{
  "image_size": 32,
  "encoder_norm_position": "pre",
  "encoder_activation": "swiglu",
  "encoder_parallel_block": false,
  "encoder_patch_size": [4, 4],
  "decoder_width": 192,
  "residual_init": "scaled_by_depth",
  "optimizer": "normuon",
  "adamw_lr_other_params": 0.0027,
  "max_steps": 7900,
  "decay_fraction": 0.4
}
Rows from block 4 of the encoder, named by matrix and row number. Rows with one number belong to one attention dimension. Each number is 50 + 12 x the weight over its row's rms, rounded and kept within 0 to 99. All counts start at 0. After the name is the row's rms in percent of the matrix's.
# v: attention value (encoder.blocks.4.attn.v.weight, 256x256), inputs 172-255
# proj: attention output (encoder.blocks.4.attn.proj.weight, 256x256, transposed), outputs 172-255
v.162 093:63 48 53 37 72 75 43 56 48 52 60 53 49 31 65 45 44 47 70 62 46 29 59 45 39 49 45 56 56 32 41 62 49 52 41 54 62 53 51 48 34 46 43 47 46 50 45 40 74 46 39 70 41 39 60 65 23 70 30 43 51 72 43 65 38 55 28 48 51 66 51 39 51 65 44 47 25 64 48 49 37 56 62 64
proj.162 093:68 43 67 49 49 40 37 64 36 55 65 59 62 42 51 47 35 62 68 37 44 71 32 68 82 46 57 52 55 58 60 52 43 55 44 42 23 52 44 44 67 33 52 50 67 34 63 29 41 54 62 35 56 52 51 45 58 48 39 60 33 24 29 51 30 62 44 56 47 42 57 61 75 53 60 62 26 38 43 58 54 69 34 45
v.163 100:37 58 54 44 49 45 66 62 34 70 35 41 65 42 33 43 43 52 21 52 54 36 55 55 47 19 51 30 45 53 53 23 83 41 34 35 49 59 60 48 56 50 39 37 50 57 53 55 52 57 44 58 52 43 39 42 53 54 48 37 51 66 74 40 35 66 43 51 52 41 38 49 43 30 56 48 53 44 46 46 39 65 42 39
proj.163 111:60 46 45 57 48 44 62 45 61 52 59 31 50 46 34 57 50 52 69 45 49 33 56 60 34 67 38 44 70 47 24 52 46 67 66 52 53 51 52 54 42 37 80 68 42 48 54 54 53 52 55 43 58 38 37 50 53 25 59 31 47 34 40 43 51 56 49 62 52 48 22 69 33 45 41 43 50 40 79 51 55 58 38 60
v.164 099:50 53 57 58 71 50 60 42 66 68 70 61 62 50 50 49 53 55 43 52 42 56 47 73 43 50 45 54 47 58 61 48 35 48 66 60 44 52 63 32 73 60 48 32 77 58 52 52 41 59 70 50 54 35 47 49 76 34 61 47 73 47 40 62 66 47 46 61 40 58 61 66 60 42 42 59 48 72 50 38 65 54 59 49
proj.164 106:50 36 53 65 55 61 40 67 44 47 37 59 51 41 61 21 40 63 44 40 55 48 54 49 46 57 28 34 52 38 60 51 40 37 43 35 34 58 52 28 42 55 53 41 61 52 49 52 24 48 56 44 56 45 39 54 41 57 46 57 63 79 80 50 38 69 45 33 47 58 43 60 37 48 60 31 51 27 64 41 30 51 52 50
v.165 098:30 33 54 45 61 49 53 56 57 44 59 51 46 64 62 57 86 30 23 40 36 32 50 84 48 45 54 69 47 40 64 62 56 51 52 50 44 63 73 57 56 45 47 43 47 56 54 52 48 24 56 57 48 46 65 57 57 53 41 57 58 32 59 39 62 63 38 42 44 43 58 39 59 36 43 39 49 42 63 48 57 53 36 37
proj.165 106:69 30 61 42 35 41 47 61 67 54 67 37 55 38 43 55 44 75 34 39 45 63 51 66 81 40 64 35 54 66 42 37 58 34 19 70 49 52 40 18 59 23 39 46 67 53 48 38 50 49 76 44 70 61 43 43 38 47 34 60 76 54 52 34 54 71 47 33 42 51 43 42 70 61 29 73 40 69 57 60 64 67 45 47
v.166 106:60 46 65 45 29 62 48 68 53 42 67 52 49 54 25 41 47 74 33 39 38 72 56 46 29 50 41 45 48 43 40 48 66 39 51 57 60 58 56 66 62 55 55 50 59 51 57 49 66 56 67 40 42 54 45 46 31 29 56 27 60 61 58 50 41 60 61 46 37 34 31 46 57 38 55 65 58 61 44 35 63 41 44 50
proj.166 104:65 68 59 58 44 31 45 37 36 43 47 44 49 37 51 65 52 27 61 82 65 34 55 49 48 48 52 52 54 56 57 60 41 65 40 35 73 62 49 52 36 51 34 45 34 33 22 40 55 29 48 68 44 48 67 37 64 69 57 36 55 42 49 28 49 42 37 62 39 73 69 53 49 59 44 46 73 54 65 65 61 52 68 37
v.167 101:48 68 69 60 66 42 72 84 56 58 49 54 53 39 64 49 49 55 53 40 55 61 56 35 51 39 54 35 71 55 52 41 59 41 46 60 41 78 50 53 61 72 41 57 39 86 53 54 59 44 55 51 48 68 43 48 38 43 41 48 42 50 51 45 53 78 80 31 47 40 39 60 30 61 52 41 64 31 52 46 51 39 45 59
proj.167 094:56 27 38 63 42 64 41 21 50 56 44 40 52 73 59 52 75 33 35 42 51 58 56 80 35 45 24 51 59 47 72 63 46 45 62 47 41 43 64 68 28 45 68 38 47 40 40 60 62 55 40 55 66 64 54 57 48 43 57 57 46 37 50 31 69 35 52 77 50 48 61 54 60 56 57 61 36 69 64 40 52 44 43 38
v.168 102:68 53 64 53 53 58 39 53 67 74 46 44 56 59 51 47 49 58 27 47 57 41 64 46 51 48 56 52 63 40 56 47 55 58 50 67 62 53 66 62 52 35 27 56 39 43 40 54 30 68 56 56 49 47 40 33 40 62 57 37 69 42 23 47 50 63 50 53 37 64 54 59 55 51 42 58 50 61 68 46 75 32 65 41
proj.168 100:54 31 53 47 36 63 44 47 53 49 54 61 53 40 49 52 67 35 75 43 57 40 24 66 40 41 56 41 58 81 59 58 44 53 57 39 15 44 59 62 40 55 29 53 56 46 64 54 60 61 60 70 42 58 46 55 61 17 62 48 44 51 55 52 56 37 49 43 39 47 60 41 59 52 34 55 42 42 67 53 42 53 61 62
v.169 091:38 52 74 51 58 49 44 36 67 60 48 39 63 47 46 32 60 53 53 43 44 47 55 50 20 68 33 34 49 83 46 52 52 32 55 42 38 51 70 51 44 55 55 64 58 53 65 47 67 63 41 35 36 33 50 49 38 24 39 60 52 56 54 41 53 59 56 24 62 49 66 57 22 30 59 47 38 49 68 56 62 78 26 45
proj.169 097:62 33 81 42 39 47 42 59 73 66 48 47 53 41 45 33 31 57 64 34 51 28 42 55 55 53 79 38 67 61 46 33 45 52 33 60 65 56 50 21 50 61 60 51 48 43 46 44 66 65 49 56 39 37 38 55 77 26 46 52 60 54 37 65 30 54 56 49 57 34 60 62 51 57 45 42 38 69 84 58 38 36 45 62