From a checkpoint of a small masked image model.
Model: 12.2M parameters, 32-pixel images, encoder arch vit, encoder norm rmsnorm, encoder activation swiglu, encoder patch size [4, 4], encoder layers 12, encoder width 256, decoder width 192.
Training: normuon at rate 0.035, batches of 192.
Data: trained on regions of photos with short descriptions (Visual Genome), 29.8 epochs.
Rows from block 5 of the encoder of a small masked image model, named by matrix and row number. Rows with one number belong to one neuron. Each number is 128 + 24 x the weight over its row's rms, rounded and kept within 0 to 255. All counts start at 0. Numbers have three digits each. After the name is the row's rms in percent of the matrix's.
After each neuron's rows are labels from the 100 images, of 14976, where the neuron reaches its largest size: "strongest on" is what is common among them. Only what is clearly more common there than usual is listed. The data: regions of photos with short descriptions (Visual Genome).
# gate: MLP gate (encoder.blocks.5.mlp.gate.weight, 768x256), inputs 0-85
# fc1: MLP up (encoder.blocks.5.mlp.fc1.weight, 768x256), inputs 0-85
# fc2: MLP down (encoder.blocks.5.mlp.fc2.weight, 256x768, transposed), outputs 0-85

gate.343 108:117110145107128169130144152131138134202105144105146090181109131130130111109152187106130121107132129098152108159125096131166123139100123119130166146137094173105144116128164132150134144139137128137146139140159118134099112137127090157086124114102138127115132135
fc1.343 100:145121125079080165116131127151062139104135132133118147152165107082133109122183106102132149127116148131128117098113114113077129143119157116129096127135147149132145127123157147105113104077157139132105145143106136115109130138112116142146142143125102110084154153
fc2.343 135:149103152105115116144139097134118113130112119117155124142093101127079126107121133129126130191116111085162137132155110172154155122157112148146155129117189125157159150120110130149100167111121128160130115142115193113085107088123128131147119078098164134098134099
strongest on: text has "sign"

gate.577 100:109147108144110112136114140098156107112164138118130138097137127106143153120150152096107131112150149129115111144115151139156126131106159104113146157110105131133119102148161129158141139151155116084089139152168129103162124116117109124084122172066136123098143162
fc1.577 095:115129171154149136160135156147100102120084090149147117118140104105116141154110102136121111125104142162115142105123089106125118120074130097166149129130110117143122125125110126107138087119101123148134148130099113132100172111156131128121131128170102151160114104
fc2.577 068:103159109134119139113111171121089140093114111116112122110150112100124119153124121121150087123142181119111105157149096162113128159124137099138104133124146115107123143145116126084120145136090137107116123109142138144072129156127121141082091167125132171133110093
strongest on: text has "red"

gate.125 096:144104140127087115121157138131120111108123136142147163184116144163125119152145157084137111157101104136109137104151105184106112142099142139089124119133135103113087120130172087151133153145122141112114135109140141129156125162118143086163148136103128143110131137
fc1.125 091:133152091149129097112115136119139132122145120129110123168101151173155153124106155151165110117109097136130166109067109128135121138090149129131138163128125145118119118144121135154137181141109103093180114099152160146170125141110125088132125114140143102129132108
fc2.125 052:107153122147129136088140098084094130162160140127144151146096156152166120136122125109160093128128120093176140108137134122163149110100166074089115108170105087133143089165140141123120146157108122124173120123154154176116124114111108104100158131141103119176173139
strongest on: text has "blue"

gate.443 107:115169100086146099125134125131099100127131135100184126137115157140155115143074119143156129124110148102174161121151104116131078115120078154114162125135161139112137135089174124179120112093145131123069146113126143127098121137128126096116142145134139160120129163
fc1.443 108:131115121125105131120132148111083146095103166142127111115075117113109111072130105123141116129115140129105121118110149144166131164108146135093143122125109140155096165111159103114117129149169117146097114087091142124153120155151125179112145114156120109136114182
fc2.443 056:121162089113156085150115106140120151107118128097166098080096088096114157145114116144156097134096097126089136138139114186145089151135143142116152119095160153136110122104110153124168090096134178094094167107089126123134131117112094113127138120120118156185107161
strongest on: text has "red"

gate.729 102:124113165135126147133202112155151136118143126143085119161119106115125106125142137085100104132082107113152134124132109168168150129142152127123155147112104123088122119165083153169077147132097113092140128152109122148143134112136136104103136145114117131123079164
fc1.729 099:111170123133139136114157173118115123122111108146092090139129148129128129146132127093149132108114131140125115150144129136102134095104139103119173095116151112114124105138111151120091142112113155118151142133128103141089160113134139126141120127075107128136119139
fc2.729 074:145158089140149117093127126114117151133116117122100127109151151109151136179109161116156134113147185123136122140167183125131174163143124095125119167150104148125114102163088098135163136165113104131084107075125128108089128139123145109152120097126157104113159068
strongest on: text has "red"

gate.14 111:109114088121143073138128143098172145138140148155116120137156144132084103119164138145164115110157125082134111145122143130113128129101075164143134149131163137135119127118130128138108154146149108144160168125141093130157111123127122077140160098091124150161145109
fc1.14 096:124141111128124149098126157109183099151146159163154137177138173138092119140117141095122126104145148118153133157141132123129124137141126164141107165134149098092110102109142093154122136120151152092132103165135106138179124105159109112125112112153112143097109115
fc2.14 120:099162098117126139123132133082111129177110155118137143152169153166187121169075105113130136129140122128149121156154145128118071149135150170146156140102142161119140132107106127124144143125120172134115181124069153116144142066136114101170097155114125158122099128
strongest on: text has "man"

gate.60 090:113131124146146137108141106078148109165161150171091156100137163142118197127128134147130150168164124135108131160123183125137117100126145154129113132126111117163119147132114129125128161119094134118131150143129142139144143151146106093137195135097140146095127129
fc1.60 084:111141141115156136137150100148111117118131120187094140144117126138137131092094102160115129104146086146142094090147181123108098139130115130136101122106127114139102098138129165098100155119121137160130120135127100123124176147145133120119149159145120155102094161
fc2.60 054:167164135132134104129177116128097139136112141160103184126107135156124151152113072114109115128130144142118120113138130132104093095147142104132117139112109061104115127155150137129129152112127153104149122157133132077093149171116093101140187130147138126122087179
strongest on: text has "green"