A small masked image model, trained from scratch.
Model: 12.2M parameters, encoder arch vit, encoder norm rmsnorm, encoder activation swiglu, encoder patch size [4, 4], encoder layers 12, decoder width 192, decoder layers 4.
Training: normuon at rate 0.035, batches of 192.
Data: trained on regions of photos with short descriptions (Visual Genome), 50862 training examples, 29.8 epochs.
Rows from block 0 of the decoder of a small masked image model, named by matrix and row number. Rows with one number belong to one neuron. Each number is 500 + 40 x the weight over its row's rms, rounded and kept within 0 to 999. All counts start at 0. Numbers have three digits each. After the name is the row's rms in percent of the matrix's.
After each neuron's rows are labels from the 100 images, of 14976, where the neuron reaches its largest size: "colour at peak" is the nearest of a few named colours to the mean colour under the peak; "top examples" is what is common among them. Only what is clearly more common there than usual is listed. The data: regions of photos with short descriptions (Visual Genome). In brackets: how many of the 100.
# gate: MLP gate (decoder.0.mlp.gate.weight, 576x192), inputs 96-191
# fc1: MLP up (decoder.0.mlp.fc1.weight, 576x192), inputs 96-191
# fc2: MLP down (decoder.0.mlp.fc2.weight, 192x576, transposed), outputs 96-191

gate.508 094:516582471505502524478493477503545499456498485437540585546469473492492450497462515455503502545600519465626505512497491552484515512439462531463591495519540503507570485498512468473517491540530476526460503467531479515575484483437566457438501473524482485461454433487576495527472504429461484587
fc1.508 092:499495465453505523491522505454599500499460516446474511567509511554469518566579477499528493435529447443457520458480510478565505466498531578462528493548519515536591463520495513431608452497487452514529427497502494501527593505442512523439502536494518485534483501476590560470439489505480543543
fc2.508 084:487459467490459539496521579441518493462477509425446499576485465478465528542499560514544500488511505454482535513432503499530520476537549441466516462480552507517597457545558481504694496522538519499525459503424514463509518419452517500377544403519522491512546466488553519514498470555543541450
colour at peak: black (61)
top examples: text has "black" (27)

gate.550 116:483460507521505517469486556486527498500491504554508467473531455543557525559442554508542520555473525490489629484459498517493403578524557405502538513477477578502523474532512500487511502546452552494506462447538488427462515475508465394486507509513489466500496536482481495564533485587453527519
fc1.550 123:506459521440527545508470554410467531530514574467427557454385562520499421459537525470518505475524443491516527468525478560526538464558503518410480459508562508527501525435495500517568486436506489526525513478540463467514501539514528502534516530537440458489494460497506489531537555532451525428
fc2.550 105:539485505475525550545520503382558506533505428506520571535558509541451486503481472513433497469492587454555497466480439489479425547451498470490531515544553474500518514491489513553527453446503528512520482518541463531538482509449481482472473426478515491543590459495410561547488612488462538383
colour at peak: red (64); orange (27)
top examples: text has "red" (25)

gate.250 093:513499496481490555469495443503520522499477502604447490492439525539388512505512465567489472495462487559455544479493441540507562474422548509534521521545494534493498513496516472440548559564490507518451520530480441516562528531511513493511487465493520432492412491481528577496546463434482498478
fc1.250 149:502492461522529527585533488480459531483518401514465507463538429484559514462430475481520466519472559559456495524592615457471546590579487494504426539504512521560479429553512511523477520513418545465447494532525506535519500502427535523421577505493462570451504532508476534520559561461501506530
fc2.250 067:469497479501530552514529451487473489468564487492508478495459475487593494497476506457522459503435499584537474481483515502437521547582469501537411463511518493552486489528528569514451491470432557473461484494501508509494457504431510566509550508508526585463388462499464458483533543466509538521
colour at peak: blue (45)
top examples: text has "blue" (25)

gate.552 087:465514503467547535500510486512529530477492487463585547419475526416507529425473466521480461502557621515617565487482508460508563525469488485567541525524505472534488483501441546467449500517499553521466491512495575566500473541467513425568504548524500505492394506435483461459476464458498439503
fc1.552 107:445501476555501425541452475484569499507487529466515498517535542459509511433550490569489514559522518461499490465503468493530444509553608432519489480579512412474469443575531472469472429575458515527484450472476541494554471519553485530505521515502523546532450524529501509457533509562526445484
fc2.552 077:432561449518462457550488464496540467575510513445428534458509473495485491442476564527523549507522533504533512504469534554520506538457527486527464478518541486554414421503512517537505496560490566515493497547484456467487473533474486524485401465520440466469447540545515487519522529548549476450
colour at peak: green (36)
top examples: text has "green" (31)

gate.231 103:520461532474517489446525468509523529521552507523515552426561561400448464520504495533529547487566491480421565504516533488484446543400530488555502459493488494516468426543453559507533490508439474470449559492502454471468538437516519467460456499476517515429524467423506510481482528423569478505
fc1.231 095:505513504529504509519522484540470470435417559464517600536428455527486512513514475507536611529538511467513476470469462449444548554468421537517527503505529390433510511490478532477410575426504512446478530480496478463431418490458452535549492494499587481458459451497555465477465533412506525466
fc2.231 117:463505552542503527526520509455489480418523493482493554520424472429509491540449421529505527515541544444503499501505521455507520513509500464464600492541560477483501504473482497453433538454455454451484509514487522515548387476481439475561543492492564452477541451495518434480472431425484543485
colour at peak: grey (84)
top examples: text has "man" (28)

gate.2 098:520514522493458499454440522543502509493442451563448476497441562531514497466472503510519547463517520463524531518447501458583465514453458495506490484459507531542562492483525482521478472536504495501437439446557500558480533511481534472515497408453465446478408486550412513463619470532521490586
fc1.2 113:594502475585490478509592493488551505539555422470529486468549459457501574552435417484473521476419520538470478514518591507477532482514472497469534468565446561532449547511586490518512506526535433485545507432527539543478523462531494445511507465530510479482531508494482546470530518460510517572
fc2.2 079:506496439571482494528509460414455476557502534542522476548511508489582467585537508486480546465485463575514534483515520491496543496509494585528476483520402520487448550494527534481508531530518504463549522459522581505417498494497477467482539512520510500469324468488499520434502462463465504614
colour at peak: blue (39)
top examples: text has "blue" (25)