Rows from block 2 of the encoder of a small masked image model, named by matrix and row number. Rows with one number belong to one neuron. Each number is 500 + 40 x the weight over its row's rms, rounded and kept within 0 to 999. All counts start at 0. Numbers have three digits each.
After each neuron's rows are labels from the 100 images, of 14976, where the neuron reaches its largest size: "strongest on" is what is common among them. Only what is clearly more common there than usual is listed. The data: regions of photos with short descriptions (Visual Genome).
# gate: MLP gate (encoder.blocks.2.mlp.gate.weight, 768x256), inputs 86-171
# fc1: MLP up (encoder.blocks.2.mlp.fc1.weight, 768x256), inputs 86-171
# fc2: MLP down (encoder.blocks.2.mlp.fc2.weight, 256x768, transposed), outputs 86-171

gate.636:487471462497521533458501523531520474464527522505472563571524563429526516480491462598505481487445525475534512513506534509538496475484541435470507483502550581494418492486482508512483530538515397539475501492515528397548465509515430466499412468469469480499536549
fc1.636:443571542542494514479507479560530469407549540446509507470533497546494527567484565493591538533523535494445519485519524473482464483451471467512546517501471527504495498513519501454482456500525569500525498493429464593519472460457517450478527556481578510511460522
fc2.636:461480478504544518491514464452485557498465506420485534512562493516496564581455509532545507532523526511584500471532540506458505490542546412556499472503472546502453513428470512478505548513482405482530534457450488484448507576466461510572530450526523450497524531
strongest on: text has "red"

gate.69:481538539522496530494498511559520514481535534489499486506459485453506429458514444502501550524413550432471565544544496525490497553504488432538498537518507514437489529492489459441485451465538539466471591504513557507510551597437443589497490558507477466547454555
fc1.69:494468495487546438501479509425498475500498439530532498486551518619487589526453553521486461496493496599521428489503524463523429456524495522483494498503509471502513429554458518528504528553498525487492446544539438530431412488524548446507534477516475514494580503
fc2.69:501517594527522467451462553513542511489382463570459485474470541541481527505502466576560490539491468489537488479534458437476516485486546460480592555430500524513466457514523532453521450512543442494505537507456512550581441487506426606469514417458519454448517490
strongest on: text has "red"

gate.64:518509449436441520380475566526510495531485491513500471591494480542546526493491446516514529455444532400526487536484532421483522624442511522515498455452527511537512511459540516518460487611433483524588501460440469470448471500410506442474519502502547506515400546
fc1.64:475480502550503513542558495588561478515491465512492571456516489436454459512562446528458477549492487509531525501508467554495452455524430562499519534562532491480544482516496512531546521460507472538509533528512482517494450465597527524465448497478495531454576436
fc2.64:477502475504465518437439537431534575509471534461481485508468493483470531468525591564408547518476567433605636460513468469519508528506510512539499458528483529468490534525554561487622474514526498493491577486502418537529466498492501458496461551449556450510436492
strongest on: text has "blue"

gate.623:493477511488447497434544535465449462436485469541502433472521528525497585522551553486499444575502495495484474490494475556481542509526554421555485505550474620522519559468518522482520492542483449586526560504426515582458496467514514529493427519489477514510479608
fc1.623:536563543489544549461451508389466519499490526500430563493496590530471581524537537484434534572532458497585463533462478497506475545554452533518552506489515443547490460490454497467508473505480537481494467540497499550538478453468484506549527565562487448567493476
fc2.623:521478537452504464486502519537505530461432474475510503495496478510471504546480467504551501473511499475457581487465520500511581532455555540542472508535560569500493538497518539524456450591507482601485559395490537496472486513500467515477482520490589535448486513
strongest on: text has "blue"

gate.150:516564517462508458533479553528502487450509613478540488503397530473490480517536541529538488469509494526455535502473504503457501475505535550519485443543512555459493569576484500443537546444551465515543478532514511456553543499500471480477480507523454467477541558
fc1.150:495567548512490510494488533482561544498486473560428498488547504494508597486520486472470453585483474511488530447578568450466490509559463564495525593451511531509474496443561479587528555596494555490465495483580576495540502530502567504549486472510529480465502479
fc2.150:504437528498469462467431556538505473529413405427508517506501458463522504462527569545478478504404508512487530468512480528496429517452544497458515497496518560424468517535534551523476478505589534547537528555478479542499492512462497538589544506487410493496443441
strongest on: text has "red"

gate.503:503489511544477491476485537524465545502554529414534424541506514491532442511441545454484546450530550530435560543471589556530463494507536489553484499546553510478427535497514520480472589477509481569537483484483511425463498549521533566573504551535466435506533494
fc1.503:503446551524457463431471579460465566560559429494542460557494504480528449495482583507555559567467521499485529537508547473496508525519580489530479567535513528517471495443459478427547597523469517526577541476507642455454475538456564497534523601495480460524505488
fc2.503:432541423461460523510509518503539606500529480470500511579514519489495500548487530525519516509458569515435520522501542497467491521548577602504451577530512470534534568459502561530517524538503523501580435558517614505525547535503475462517523530514453490548542539
strongest on: text has "red"

gate.249:456461464509527525436467542570474464563553545524460505419481500475491548516484507579428489535503502479505505539450498487494515441510468499452483530457437453485424507530457493486508449523540485493484533484546486433497539584475507478489463502435453490541552499
fc1.249:519520511447519528493509598481463515547531481524453467458523496413518526463503497505506459441499471500524475553453495575475488484584484555565519486534519479488542530495497420415473472470451458515549457462565476463472503587606532450466479530575452452505513543
fc2.249:541486543482450502491505583406493454511470434586511513565499484540496471514497469439531459511491544504428421513498519489472529571568497483529455512396507496525489541525610509519507479481585577521546489595490450500438507502451451525526484538452579498535517477
strongest on: text has "red"