From a checkpoint of a small masked image model.
Model: 32-pixel images, encoder arch vit, encoder activation swiglu, encoder patch size [4, 4], decoder width 192, decoder layers 4.
Training: normuon at rate 0.035, batches of 192.
Rows from block 0 of the decoder of a small masked image model, named by matrix and row number. Rows with one number belong to one neuron. Each number is 500 + 25 x the weight over its row's rms, rounded and kept within 0 to 999. All counts start at 0. Numbers have three digits each.
After each neuron's rows are labels from the 100 images, of 14976, where the neuron reaches its largest size: "top examples" is what is common among them. Only what is clearly more common there than usual is listed. The data: regions of photos with short descriptions (Visual Genome).
# gate: MLP gate (decoder.0.mlp.gate.weight, 576x192), inputs 0-95
# fc1: MLP up (decoder.0.mlp.fc1.weight, 576x192), inputs 0-95
# fc2: MLP down (decoder.0.mlp.fc2.weight, 192x576, transposed), outputs 0-95

gate.552:507501522508548516530531516528493482546484511483501527511496504479454504488497515504488515492513510483495496500507508443515451513460504470505493510500534493506481497468539498477470523509540471507509512529502457462451463519469466502481467515492446470489500522495480517539470519480494453484
fc1.552:487502504534479493499465505493521485534538504482471469467485494511474483507499521528532494467486525498504561506515512531537533509515495544468470488484478521504506561476506494513480508503562493457528452489508490480484479480444525525530504457481491485501533533483503539559496536527506479496
fc2.552:490474497519489460516510495520513486487524518479512491500524513504540513556499498486481486530532536513531463528483504474473471498518515478468462521478517499501511569443499482487449523507563469424509514533466511462492455485476508495531462519469490538514531521534495521505506499544494493485
top examples: text has "green"

gate.550:510491507500492488506512479530457521536512518478549497493523565484509480567493567502487492488502485532462499536473427507516548463460483535498477497503502503477520517495479505531463505531512526494524450491481561500485493491514508479534538492479499492475502491509521495488505507486514482499
fc1.550:531484500493504492522494481496456555503465518537477448448513497499498511477491469465513495532482460507525476506522498478577481554536499468474480501515475485508530454515500495529492483524454462494489486512490507485508507515496508518474490534509460445506457476495499510487490521478458496487
fc2.550:517516464480501509504486458496506527454489522511547500516479500541522462505532492497530496501486538507494502501518467530488504510528522500505526499520449477515519455506454512519546475517458537510523494507484489481507545499544525529485481498525511500484455491496490508490461498489464500468
top examples: text has "red"

gate.508:531467508491495517508495473485505526514487518465506535462521451480519495474555509481585505541495527527507529487533500504506499509504466504532487504489553446518489493534494475495503467517499522470532538473490452508491512461480492469512521502500513500447527524489489479474523491516521488517
fc1.508:505486471462551532532502481514477502484505504519515495537483500445524512440514458512466497499523493490530494475519548460488474506536504528487522480511517465494488480494521492495492507493500477503460524482514491456472479446507531502493519490529545514494473527487517540527503536563503494487
fc2.508:464501503457537503510517503468484495451484483495499509516503514482504528509495525522477507483501533479519469546493502470520491463505507495478515472483516464465498502497540498512484504474481472487503549491489492468476446497516497503526520513515504486479501512503521497554483496555502484490
top examples: text has "black"

gate.250:531476514475537509483506512519479525529455498484452534478500491505502482498477535494498457460462492518560497518501501564468540524519520537519477473548501510510508513464530462506524560488488512483492533482530502482465508520520456529550489543480508533518532530495505495529522480505527505492
fc1.250:497461535477507522498531519518474502496502509491510473539525497491511515528488489530489451478480496480481494467464501542450499509490524503502522546517504476473505480462513464494544533508496472518472516498506531507458547501527470487539500537477489498509534513497522533509492504478493510524
fc2.250:508480539497473511451533529495440522501484486503508516462531474477515504496531476502516509475491458498505514457498494498507524501501508525508528503516520478487509485502512483493519528518504432543441516508534483487455512480536441492559511511436451477521541492445513509506495502485472506514
top examples: text has "blue"

gate.2:516511515502502484500517515506511503545478541495502513487538471494490492467479469468521459484506520546457500507463482557512540521514490506486488495523496510459453555534560499522497533499494498519531485462484506521478537534528496500489532515510510445460537510494500506492452477493480472501
fc1.2:509497534533452525482489505486492504470504476486487453540530535492481502516519505524549463496527522501477501485482519520447508497503472536501478515498468523486495476488450481535511513545469487523501545479500501487508530498517497464483467516502537513451490491493521445544514487455496510522
fc2.2:456501534548458525472493518472498499485497494506472505519532470516498517496514498487533528474473478478496476486447492468517493516522490483506500501522475537506516506493463504506485504532472453513486520476533538460519509517497441509461490498479543505499528471480509492515540488477505507538
top examples: text has "blue"

gate.231:493511504476460474511495496459512488533503520468498536543483441493541551496511415527471460484474506520497503495543471487530493469502493542467499498504516494489470513494473486484534484531509504465500496500494505520502518533444551489502518468519505532489529507482500506498477515485538507522
fc1.231:497538483552513494496512491512519457506497523508486534508500432455516459495494521479505492504487507503501535497506489516464459512512531532510505514518480500496477467503498512516533507515480511493476560509555530522521513533495497511494526499501500522534509528477524520475481473501492530468
fc2.231:505541462540501518499529461513543457490514506563484490516522477511481490525489497518504490476444494479479527506558517494482494487497534482534498577524481497504462492512534460501479489491494491528489521535516490515471546520519491472493495490504505498518497509505509529442501498473466494439
top examples: text has "man"